A small image classifier, trained from scratch: 4.56M parameters.
Rows from block 5 of a small image classifier, named by matrix and row number. Rows with one number within an expert belong to one neuron, the router's apart. Each number is 128 + 32 x the weight over its row's rms, rounded and kept within 0 to 255. All counts start at 0.
Before each expert's rows are labels from the 100 images, of 14848, where the router gives the expert most weight on average: "patch colour" is the nearest of a few named colours to the mean colour under the peak; "peak on" is the class under the peak. Only what is clearly more common there than usual is listed. The data: Sentinel-2 satellite tiles (TerraMesh). In brackets: how many of the 100.
# router: slot weights (model.blocks.5.mlp.router.weight, 32x160), inputs 80-159
# up: expert up (model.blocks.5.mlp.up, 16x160x160), inputs 80-159
# down: expert down (model.blocks.5.mlp.down, 16x160x160, transposed), outputs 80-159

# expert 7
patch colour: grey (60)
peak on: clouds (43)
router.14 [124 153 145  97 170 130  92 120  83 188  77 109  67 116  87 119 113 103 139  62  97 159 177  97 157 135  99  96 104 132 140 141 129  91 176 120 135 135 151 116 183 118 131  92 150  75 111 144 149 177 123 138 133 158 136 133 134 167 149  67  88  77 124 130  89 141 112 130 203  89  98  94 151 185 110  70 187 117 124 124]
router.15 [ 43 144 143 130 143 138  89 189 144  85 137 133 134 119 165  95  93 153 115 141  90  85 155 131 174 117 155 114 142 148  84 104  62 175 132  90 118 146 141  90 101  86  94 136 175 146  87  80 145 166 144 126 123 143 177 103 149 129 134  67 151 133  83 166 127 177 106 129 158 134 108 105 164 152  80 138  78 142 192  96]
up.0 [ 54 138 134 161 137 115  88 191 100  94  80 117 116 138 147 131 115 177 152 130 123 119 127 169 140 164 148 157 121 125 104 158 128  77 135 143 100 131 222 135 142 119 129 152 152  95 100 148 161 147 148 108 131  73 119 142 178 147 111 101 121 153 168 145 104 139 110 131 101 129  69  68 141 136 107 117 131  97 102 152]
down.0 [128 140 162  97 132 154  82 117 106 145 121  75 183 136 129 118 130 134 144 216 148 153 139 168 148 172  93 194 221 121  75  84 122 143 113 149 172 133 119 139  80 116 151 121 163 151 145 129 151 119 168 152 121 135  76 119 142  89  87 119 138 113 105 113 141 134  87 114 144  77  52 111 182  79 173 104 194  67 100 161]
up.1 [122 141 140 126 137  81 114 166 136 149 108 117 172 149 135 143 126 186 187 172 214 121 142 155 110 118  86 139 149 158 101  90 141  70 115 133 108 176 121 164 135  96 149 145  87 119 103 174 142 130 152 133 167 127 150 155  98 155 111 118 120 162 148 132 181 103  73 152 154 167  74 141 139 111  90 118 114 110  51 168]
down.1 [146 158 152 199 179 144 124 112 111 190 105 149 138 169  90 104 111 179  75 152 179 177  74  97 111  81 156 143  51 178  76  73 142 146  94 101 157 188 112 140 143 106 146 200 144 128 100 113 114 169 113 121 134 161 123 115 148  85  71 165 142 141 132 122 113 173 132 113 156  92 116  72 148 144 169  29 120 132 112 133]
up.2 [126 163 108 134  98 170 138  40 155 148 147 147  95 173 130 104 128  70 153 107 151 150 101 146 108 157  34 172 149 107 190 158 133 195 133 134 119 103 149 135 153 211 175  72 149  73 109 171  72 105 113 123 157 187 195 139 109 108 130  88 135 122  95 154 115 146 151 115 102 153 146 123  88 138 115 151 120 112 132 132]
down.2 [132 101  99  96  83  83 109 147 119 119  53 148 121 171 122 123 110  93 139 101 161 117 116 109 165 116 103  83 181 149 165 137 146  85 149 176 137 128 139 133 123 111 133 100 138 122 108 143 136 131 117  91 154 106 113 209  61 146 113 124 118  67 166 110 120 160 111 110  93 148 189 202 147 147 156 160 135  78 120 182]

# expert 1
patch colour: black (90)
peak on: trees (97)
router.2 [ 64 112 160 155 107  79  78 136 149 121 181 145 118 126 173 148 131 169 123 126 113  93 130 123 139  92  71 121 188 133 123 105 121 112 128 100 152  98 118 197 130 175  89  78  58 119 126 160  51 152 121 131 127 141  87 173 171 102 112 167 134 143 150  49 142 109 100  71 160  75 150 151  72  82 137 134 121 132 102 129]
router.3 [108 120 153 169 130 133 105 151 125  81  97 146 113 121 158 130  63 120 179  90 173 116 152 194 154  83 172 141 193 168  67  99 143 145  75 204 118 133 179 118  82 108  79 114 150 106 116 174 146 102 178 166 115 167 153 146 114 128 148 125  78  91 116  95 164 128 153 116 120 135 136 123 111 155 129 117 137 176 120 101]
up.0 [123 135 104 127 125 201 141 126 127 179 132 123 147 140  96 116 148 205 163 140 126 152 155 146 102 146 155 148 119  92 215 144 147 138 144 128  71 154 186 137  77 128  88 122 107 118 118 146 109 144 178 103  98 157 168 165  94 139 206 103  92 131  79 111 173  31 149 129 135 179 144 108 183  80 132 128 174 127  64 169]
down.0 [144 141  92  28 133 105 152  76 137 202 180 139  99 153 143  71 149 128 111 184 146 183 173  88 108 149 191 117 141 139 114 119 102 129 133 174 203  95 122 127 150 171 170 120 134 134  89 112 158 149  94 137 138  97  61 158 129  56 163 164 139 147 212 151 121 166 132 167 111 182  70 107 155 140 150 134 102  80 124 107]
up.1 [125 133  76 161 197  95 132 122 116 116  97 123 135 202 104 108  99 182 195 164 159 124 103 125 168  83 137 139 131 124 142 120 107 142 114  68  83 136 160  80  99  60 105 165 124 125 101  92 166 168 131 102 117 138 127 122 101 137 101 129 136 176 116 149 159  86 123 120  91 144 180  77 156 131 147 112 123 167 121 124]
down.1 [145 157  80 104 104 149 158 117 133 150 182 114 167 119 104  82 181 187  93 151  52 129  63 111 175 105 132 123 106 106 164 135  89  59 162 140 162 120 151  77  99 126 133 142 150 130  99  90 155  90 100 106 108 116  56 134 174  87 140 114 168 159 134 138  72 107 152 155 137 144 132 109 131 124 134 124 106 124 132 136]
up.2 [109 130 132 102  97 143 146 193 140 132  88 161 147 105 166  74 148  95 141 138 148 159 134  68  55 152 137 110 121 131 121 142 102  95 115 133 138 126  86 148 180 108 123 108  92 156  81 108 105 144 101 147 156  86 150 184 143 155  75 137 127 148 132 119 145 140 132 173 117 155  84 177 105 121 140 126 144 125  81 177]
down.2 [ 78 135 179 146 113 142 123  66 110 119  84 138 115 132 125  86 117  74 159 110 177 171 120 148 149 117  87 150 127 138 117  90 135 190 146 144 145 134 158 111 104 105 163 147 162 116 150 151 144 123 127 127 131 158 164  92 177  59 141 172  79 140 141  83  97 186 123 174 146  40 107  83 113 105 167 164 134 126 125 117]

# expert 6
patch colour: black (51)
peak on: trees (78)
router.12 [126 130 123 184 118 133 105 105 108  84 187 160 104 111 154 148 130  93 105 126 113 115 112 178 132 140  68 107 149 135 116 110 121 125 132 136 107 147 126 152 172 136 111 118 130 178 130  72  54 102 156  89 172  79  89 137 181 159  30 147 167 143 137 148 139 146 134  99  85 172  67 164  47  99 139 159  67 144 159  59]
router.13 [ 70 158 151 156 115 134 128 184 105  61 113 156 126 115 156 132  74 148 162  79 127  89 156 186 137 141 132 111 158 177  94 103  89 173 102 150 115 126 174  81 140 143  80 140 173 124 162 133 137  87 149 139 113 155 167 115 186 127 120  94  67 123 103 111 152 138 129 138 123 118 122 156  94 144  84 125 131 146 111  88]
up.0 [156 122 127 169 134 141 129 127 119 116  98  72 132 147 137  93 127 224 187 121 121  76  82 141  91  83 122 127 120 128 105 187 126 103 150 122  96 159 159 111 137 113 107 166 156 138 148 123 110 118 129 112 138 155 151  90  67 178  82  94 139 172 134 117 184 105  89 123  83 129 172 115 144 129 109 155 104 128  97 139]
down.0 [171 133  95  96 145 179 167 134 109 195 153 127  95 181  83  79 193 150 106 139 151 167  45 107 133 126 141 140 121 126 139 153  99 143 126  65 119 102 133  94 142 198 125 132 138 122 154 104 131  38 162 159 134 164 104  92 170 133 139  78 146 117 166 137 159 135 169 150 101 150 162 132 175 116 176 127  82 132 129 168]
up.1 [148 146 145 170 196 177 138 113 124 132 146 166 112 129 146 125  73  97 112 133 172 163 127 119 150 101  74  76 114 114 131 134 126 160 126 157 107 176 169 129 160 172 114 153 167 135 134 139  94 134 176 128 156 104 146 122 175 108 123 133 102 161 106  99 103 116 116 125 173 102  91  36 139 120 175  87 101  94 113  97]
down.1 [110 173 179 107  63  84 114  68 139 155 132 108 140 109 138 172 165 132 100  97 171  83 103 133 209 142 141  53 171 129  96 131  89 181 158 198 137 142 110 156 170  93  95  58 122 149 153 170 128  92 132 109 146  93  97 135 123  98 123 108 142  91 120 103 143  67  84 116 136 131 143  77 158 191 187 150 104 154 146 139]
up.2 [125 148 118 101 147 108 135 115  86 201 157 147 183 149 140 140  89 169  96  92  90 173 147 107 109 129 144 138 106 124 127  93 205 163  99  57 197 114 151 142 148 110 179 103 137  76 131 140 172 118  52 115 130 132 121 158 146 148 130  83 122  76 153  78 126  97 138 187 160 116 117 120 144  91 166  98 153  85  87 121]
down.2 [106 129 193 120  88 117 150 174 131 105  76 187 129  96  85  85 136 137 113 110 119 154 142 105  75 143 107 119 100 164 136 155 113 145 130 125 159 130 109 172  94 107 140 193 128 137  90 130 138  97 130 117 105 149 119 155 221 116 127 165 114  84 146 148 168 207  92 137 147  93 127 114  81  80 122 168 160 122 162  69]

# expert 15
patch colour: white (98)
peak on: snow or ice (93)
router.30 [154  74 129 171  85 126 180 156  94 142 125 129 160  65 131 100 117  85 107 118  91  88 163 104 120  81 147 107  90 151 153 115 110 147 101 158 130 133  98  56 143 105 147 108 123  74 158 158 193 134 101 136 132 141 136 172 119  89  75 101  62 108 159 112 152 159 153 164 170 163 129 155 177 171  95 161 200 167 161  99]
router.31 [158  68  75 159 121 135 173 118 107 116 120 155 144 132  87  78 136  80 108 118 121 111 178 112 133 103 157 101 103 130 156 165 175 181 111 117 143  89 142  48 126 142 154 127 180 132 147 108 164 159 126 136 131 137 104 127 162 113 136  71 115 128 175  96 128 144 162 180 140 101 144 157 161 160 146 126 188 128 184  77]
up.0 [112 127 193  94 154 169  83 138 111  89 130  94 102 128 115 127 128 185 111 121  94 140 132 198 159 156 131 174 146 103  96 117 143 143 133  97 119 149 148  95 135  83 159 147 149 146 159  87 144 137 158 125  92 144  80  84 102 179 142 105 111 190 161 155 103 216  14 116 103 114 124 123 132  96 128  98 121 113 129 167]
down.0 [120  79 145 169 133  85 126 115 106  90 134  92 165  98 166 134  84  90 109 161 163 124 137 156 160 188 118 145 173 144 181  96  95 151 113  81  85 128  95  90 103 200 148 149 124 179 127 180 114 177  78 127 138 125 123 115 182  60 157 129 144 116 102  63 187 136 140  95 138 149 177 114 141 132 155 143 144 108  87 122]
up.1 [166 156 125  68 105  63 108 109  84 168 126  74 113 118  99 181 140 167 141 118 128 118 109 168 130  79 125 143 132 119 115 128 115  66 180  98 142 128 123 130 130 106 120 134 166 146 161  72 125 115 114  98 125  82 149 103  44 160  83 127 187 131  97 163 112  97 127 110 117 115 146 143 112 136 118 158 101 143 139 167]
down.1 [129  92 148 129 103  65 123 210 135 142 127  96 150  89 109 119 145 122 100 177 184 148 168 125 102 132 142 124 172 175 158 117 120 109 126 146 104 140  59 144  84 129 190 122 104 128 111 120 157 195 103 103 178 155 137 180 131 141 122  98  71  90 145  94 131 121 133 154 207 177  82 118 160 171 144  59 143 132  64 158]
up.2 [157 141 104 158  53 114 158  85 138 122 204 156 170 126 129 139 164 110 133 165 103 119 125 140 116 107  75 187 136  58 153 124 131 118 169 154 124  97 125 113 109 165 114  67 165 149 182  78 145 117 103 127 146  93  94 106  86 155 119  98 152 188 122  71  89  80 122  93 102 177 171 163  89  94 125 192 136 125 177  82]
down.2 [118  80 146 123 131  65 107 162 178 165 128 104 129  87 138 121 128 110 103 169 111 129 172  94 167 162  89 143 165 102 102  69 126 149 142 114 116 125  90 170  75  67 210 124 112 112 171 127 129 206 122 119 150 132 125 167 176 142 107 119  94 117 115 150 161 205 135 134 160 183  75  89 141 199 117  42 121 110 127 144]