A small image classifier, trained from scratch.
Model: 4.56M parameters, 40-pixel images, arch vit, norm layernorm, activation gelu_tanh, moe soft, num experts 16, patch size [4, 4], width 160.
Training: adamw at rate 0.0011, 7300 steps, batches of 512, held-out accuracy 79%.
Data: 72500 training examples, 51.6 epochs.
Rows from block 5 of a small image classifier, named by matrix and row number. Rows with one number within an expert belong to one neuron, the router's apart. Each number is 128 + 24 x the weight over its row's rms, rounded and kept within 0 to 255. All counts start at 0.
After each expert's rows are labels from the 100 images, of 14848, where the router gives the expert most weight on average: "strongest on" is what is common among them; "colour at peak" is the nearest of a few named colours to the mean colour under the peak. Only what is clearly more common there than usual is listed. The data: Sentinel-2 satellite tiles (TerraMesh).
# router: slot weights (model.blocks.5.mlp.router.weight, 32x160), inputs 80-159
# up: expert up (model.blocks.5.mlp.up, 16x160x160), inputs 80-159
# down: expert down (model.blocks.5.mlp.down, 16x160x160, transposed), outputs 80-159

# expert 6
router.12 [127 129 124 170 121 132 111 110 113  95 172 152 110 115 148 143 129 102 111 127 117 118 116 166 131 137  83 112 144 133 119 115 123 126 131 134 112 142 127 146 161 134 115 121 129 165 129  86  72 109 149  99 161  91  99 135 168 151  55 142 157 139 135 143 136 141 132 107  95 161  82 155  68 106 136 151  83 140 151  77]
router.13 [ 84 150 145 149 118 133 128 170 111  78 117 149 127 119 149 131  87 143 153  91 127  99 149 171 135 137 131 115 150 165 103 109  98 162 108 145 118 127 163  93 137 139  92 137 162 125 154 132 135  98 143 137 117 148 157 118 171 127 122 102  82 124 109 116 146 135 129 136 124 120 123 149 103 140  95 125 130 141 115  98]
up.3 [ 99  80 147 145 136  87 136 116 179  78 107 150 152  76 151 133 141 124 168  98 157  79 122 101 131 107 121 122 121 163 153 137  98 116 121 133 122 124 138 140 129  96 132 116 139 146 155 135 108 155 110 145 152 152 101 168 104  81 121 139 133  92 156 128 150 125 156 148 152  97 129 123 134 169 110 148 106 156 140 165]
down.3 [159 121 151 128 173 127 138  99 136 174  89 175 125 132 114 183 126 123 109 116 132 163 141 127 119 141 117 136 121 103 122  93 165  89 117 107 109 128 117 160  93  77 148 143 142 141 142  91 114 149 137 125 140  83 115 127 103 181 101 139 125 129 123 112 146 170 125 123 140 115 132 141 138 147 148  95 142 138 132 127]
strongest on: trees; crops; main land cover: crops
colour at peak: black

# expert 4
router.8 [146 125 151 128 101 179 115 106 122 129 178 124 157 117 118 120 111 134  99 127 142 171  99 161 122 146  75 155 106 125 116 126 111 183 150 133 127 151 123  84 119 120  97 175 147 149 132  89 108 155 125 103 121 145  94 145 125  97 104 130 135 134 115  83  98  79 121 130 103 119 136 115 134 144 156 143 111 166 145 153]
router.9 [ 89 128 142 126 125 144 137 137 137 135 133 119 135 152 138 123  98 115 147 151 148 150 126 126 140 154 116 133 109 142  99 125 109 168 119 129  74 167 162  74 116 124  77 160 188 114 141 126 121 126 153 160  84 151 153 121 134  83 124 119  86 133 108 103 133 133 105 121 136 148 134 125 107 125 159 173 144 165 111 123]
up.0 [143 147 108 123 124 147 150 165 121 129 125 153 147 148 135 124 137 103 126 125  82 135 168 111 130 129 167 116 145 162 135  71 139 146 114 145 139 107  91 125 123 117 135 138 109 136 138 135 153 129 116 101 109 140 110 111 159 115  94 102  96 119 190 103 108 142 117 165 173 135 101 103 133 118 158 146 145 117 106 133]
down.0 [145  83 131 126 141  90 136 121 134 137 134 141 145 150 120 122  93 102 134 140 104  95  98 141 158 124 110 114 140 128 123 105 124 128 148 113  77 161  79 117 110 164 151 151  86 114 128  67 150 136 137 116 156  90 128 129 137 131  92 120 161 137 117 141  85 184 125 112 111 120  77 157  99 121 131 135 135 124 158 122]
strongest on: bare ground; main land cover: rangeland; main land cover: bare ground
colour at peak: grey

# expert 1
router.2 [ 80 116 152 148 112  92  90 134 144 123 168 141 120 126 162 143 130 158 124 126 116 102 129 124 136 101  85 123 173 132 124 111 123 116 128 107 146 105 121 180 129 163  98  91  76 122 127 152  70 146 123 130 128 137  97 162 160 109 116 157 132 139 144  68 139 114 107  85 152  88 145 145  86  93 135 133 122 131 109 129]
router.3 [113 122 147 159 129 132 110 145 126  93 105 142 117 123 150 130  79 122 166  99 162 119 146 178 148  94 161 138 176 158  82 106 139 141  89 185 121 131 166 121  93 113  91 117 144 112 119 163 142 108 165 157 118 157 147 142 117 128 143 126  90 100 119 103 155 128 147 119 122 134 134 124 115 148 129 119 135 164 122 107]
up.3 [161 169 152 108 111 137 113 121 134  93 150  87 112 152 152  95 121 127 120 117 162 197 144 126 135 135 104 102 104 162 105 142 105 165 139 142 118 172 101 124  97 150 148 145 112 128 140 134 148 118  92 148 109 129 175 116 159 140 169 101 120 139 115 155 149 145 115 154 101 115  98 105  87 151 163 134 110 117 143 132]
down.3 [128 129 127 120 150 101 117 147 165 136 179 132 188 157 173 150 168 119 113 143 119 102 130 138 119 132 123 139 125 103 112 145 109 151 115 140  98 146 150 104  77  96 119 129 147 138 113 146 170  96 114 109 126 142 122 106 110 141 109 106 129 145 102 152 102  90 110 113 130 137 124  82 128 127 183 129 113 166 125  59]
strongest on: trees; main land cover: trees
colour at peak: black

# expert 5
router.10 [125 135 145 182 153 119 116 166 112  75 107 147 129  96 160 122  84 123 110 141 160 123 134 134 145 150 136 107 133 143 121 128 130 141  83 145  90 127 140 108 114 125 120 133 109 109 120 123 147 159 152 186 143 155 145  86 141 153 126  91 104 100 147 113 146 161 135 145 141 104 103 120 117 111 129 119 119 121  97 112]
router.11 [105 140 145 114 135 108 117 139 115 138 106 139 129 119 140 167 129 130  95 119 166 116 131  94 130 109 112 174 125 124 106 170 137  96 117 137 119 128  84 154  89  81 111 164 115 166 138 103 131 168 129 119  72 109 104 113 162 180 130 147 155 150 140 126 128 152 140 185 121  94 101 130 145 125 152  93 154 131 111 153]
up.0 [ 98 127 107 140 124 117 131 103  92 120 154 123 171 123 129 122  99 149 104 140 146  96  73 157 128 109 156 129 133 116 141 125 146 118 128 136 162 107 153 133 129 125  95  93 146 147 170 171 104 158 143  90 129 135 109 126 137 111 100 130 161  83 127  91 124 146 105 142 142 155 121 150 111 116 154 144 144 138 112 104]
down.0 [103 122 100 145 146 173 111 124 174 143 162 150 116 119 151 166 123 136 114 123 101 126 172 111 138 158 123 127 135 114 158  97 115 147  99 161 119  86 137 178 106 159 113 146 114  92 112 121 102 108 140 148 103 158 140 174 107 144 163 147 161 134 135 125 153 120 156  90 159 153 127 113 133 125  96 166 109 143 105  95]
strongest on: water; main land cover: water; clouds
colour at peak: black

# expert 15
router.30 [148  87 129 161  95 126 167 149 102 138 126 129 152  80 130 107 120  96 112 120 100  98 155 110 122  93 142 112 100 145 147 118 115 142 107 151 130 131 106  74 139 111 142 113 124  88 151 150 177 133 108 134 131 137 134 161 121  98  88 107  78 113 151 116 146 152 147 155 159 154 129 148 165 160 103 153 182 157 152 106]
router.31 [150  83  88 151 123 133 162 121 112 119 122 149 140 131  97  91 134  92 113 120 123 115 165 116 132 109 150 108 109 129 149 156 163 168 116 119 139  99 138  68 127 139 148 127 167 131 142 113 155 151 126 134 130 135 110 127 154 116 134  85 119 128 163 104 128 140 154 167 137 107 140 150 153 152 142 126 173 128 170  90]
up.3 [136 121 142 110 153 156 138 159 143 151  88 139 107 128 146 109 103  97 165 150 106 138 163 171 106 131  84 156 145 112 109 100 107 119 106  97 112 130 114 127 147 128 104 134 125 117  74 112 136 119 139  74  90 116 156 143 123 125  98 156 120 139 112 103 135 130 123 122 174 108 104  91 136 116 140 165 135 143  99 103]
down.3 [124 122 113 146 154 117 154 114 132 131  95 128 108 116 160 153 158 149 120 180 159 195 150 109  92 144  97 154 185 152  91 122 137 116 133 129 103 134  95 106 128 137 161 141 124 137  99 131 146 120 121 132 108 131 108 134 118 143 104 124 152 123  94 119 104 161 117 119 115 135 140 155 138 142 153 122  91 125 153 156]
strongest on: snow or ice; main land cover: snow or ice
colour at peak: white

# expert 8
router.16 [142 127 107 126 145 131 126 102  62 125 137 132 155 137  72 121 148 152 153 122 145  95 123 139 107  76 185 122 165 117 145 156 142 133  93 135 159 121 135  69 137 131  97 125 118 144 190 116 129 110 128 156 130 149  81  90 110 128 140 156 149 153 146 137 112 132 106 150 103 123 163 153 152  81 128 100 137 148 137 109]
router.17 [112 147 133 150 136 131 112 155 107  85 117 147 134 126 146  96 118 153 141 133 127 110 175 129 124 128 158 108 176 164 119 103 101 170  96 147 121 173 142  85 126 161  76 120 149  89 130 142 118  94 179 172  74 150 109  96 152 125 114  84 119 154 127 132 101 141  98 119 134 105 107 133 128 115 115 131 132 142 101  90]
up.0 [122 150 121 174 142 147 119 100 120 110 128 148 143  97 139 135 152 124 119 167 123 148 110 144 159 142 153 117 142  96 105 106  90 115 141 116 101 177 129 116 182 109 126 177 104 112 136 114  97 128 165 125 138  97 137 115 136 114 114 112 125 138  97 136 128 174 123 135 127 140 128 102 118 120 176 218 140  95 117 112]
down.0 [129 174 104 114 148 104 128 140 156 115 126 115  92 112 125 177  79 128 127 152 115 109 141 116 150 156 114 101 118 115 116 118 122 127 126 142 132  95  85 159 111  93 152 138 150 112 158 105  87 114 122 152 112 134 105 145 101 130 154 137 153 154 130 146 159 129 115  68 139 126 124 101 122 156 134 118 118 111 185 114]
strongest on: bare ground; main land cover: bare ground; main land cover: rangeland
colour at peak: orange

# expert 14
router.28 [130 128 162 116 110 143 123 139 122  96 129 140 109 142 177 106  97  91 164 157 134 129 141 155 145 153 143 132 136 113 133 137 148 145  83 192 116 141 130 146 137 172 142 108 122  83 136 153 122 124 155 122 109 132 119 150 153 131 148  82 116 151  90 131 150 141 132 112 153 136 103  86  98 120  81 118 148 122  99 107]
router.29 [131 134 148 135 155 158 113 170 168  76 125 132  88 140 165 101  89 101 154 130 131 149 176 116 140 154 121 163 163 175 150 123 138 136  98 162 118 141 110 143 147 165 130  88 130  93 150 192 108 113 103 119 150 144 138 148 170 119 149  85 120 109 114 157 103 161 144 123 149 174 116 119  84 127 123 117 150 121 109  94]
up.0 [ 65 155 134 116 156 120 117 128  90 117 142 142 147 150 157 139 119 162 153 158  98 129 135 189 159 173 148 146 167  83  98 116 112 144 122 206 119 134 125 157 130 151 140 124 133 103 111 110 131  96 147 130 119 138 137 123 174 140 118 128 100 189 118 135 113  83 130 100 110 146 106 119 113 112 100 140 104 153 131 100]
down.0 [ 95 116 133 133 107 120 143 144 108 115 163 131 138 115  92 108 171 127  90 125 104 129 134 128 102 100 119 138 127 142 139 170 103 137 115  93 138 125 119 123 128 111 206 167 166 139  83 118 118 101 157 141 128 107  85 120 142 107  72 151 137 100 166 124 115 159 156 151 161 134  90 143 129 123 129 140 130 144 121 144]
strongest on: water; main land cover: water
colour at peak: black

# expert 7
router.14 [125 147 141 104 159 129 101 122  94 173  90 114  82 119  97 121 117 110 136  78 105 151 165 105 150 133 106 104 110 131 137 138 129 100 164 122 134 133 145 119 169 120 130 101 145  88 115 140 144 165 124 136 131 151 134 131 133 157 144  82  98  90 125 129  99 138 116 130 184  99 105 102 145 171 115  85 172 120 125 125]
router.15 [ 64 140 139 130 139 136  99 174 140  96 135 132 133 121 156 103 102 147 119 137 100  96 148 130 163 120 148 118 138 143  95 110  78 163 131 100 120 142 138  99 107  96 102 134 163 141  97  92 141 157 140 126 124 140 165 109 144 129 132  82 145 132  95 157 127 165 111 129 150 132 113 111 155 146  92 136  91 138 176 104]
up.3 [ 94 141 123 144 120 110 139 185 139 117 116 114 167 132 125 163 144 194 158 159 168 108 119 125 144 124 116 113 125 157 120 119 142  85 120 112  91 124 163 177 131 104 119 142 129 132 119 137 129 101 125  96 129  82 139 156 142 125  80 125 167 138 133 118 166 119 153 147 109 137  71 112 155 129 132 103 153 118  83 167]
down.3 [100 142 169 110 135 143  82 126 149 101  73 109 143 123 118 137 109 106 154 166 144 167 142 150  97 123 113 158 169 155 103 127 146 130  97 160 156 170 139 157 115 130 203 141 118 126 130 152 132 135 136 145 148 142 132 136 160 111 150 147  93 122 106 122 113 163  77 120 171 100  89 116 111 102 128  96 136 141 108 138]
strongest on: clouds; main land cover: clouds
colour at peak: grey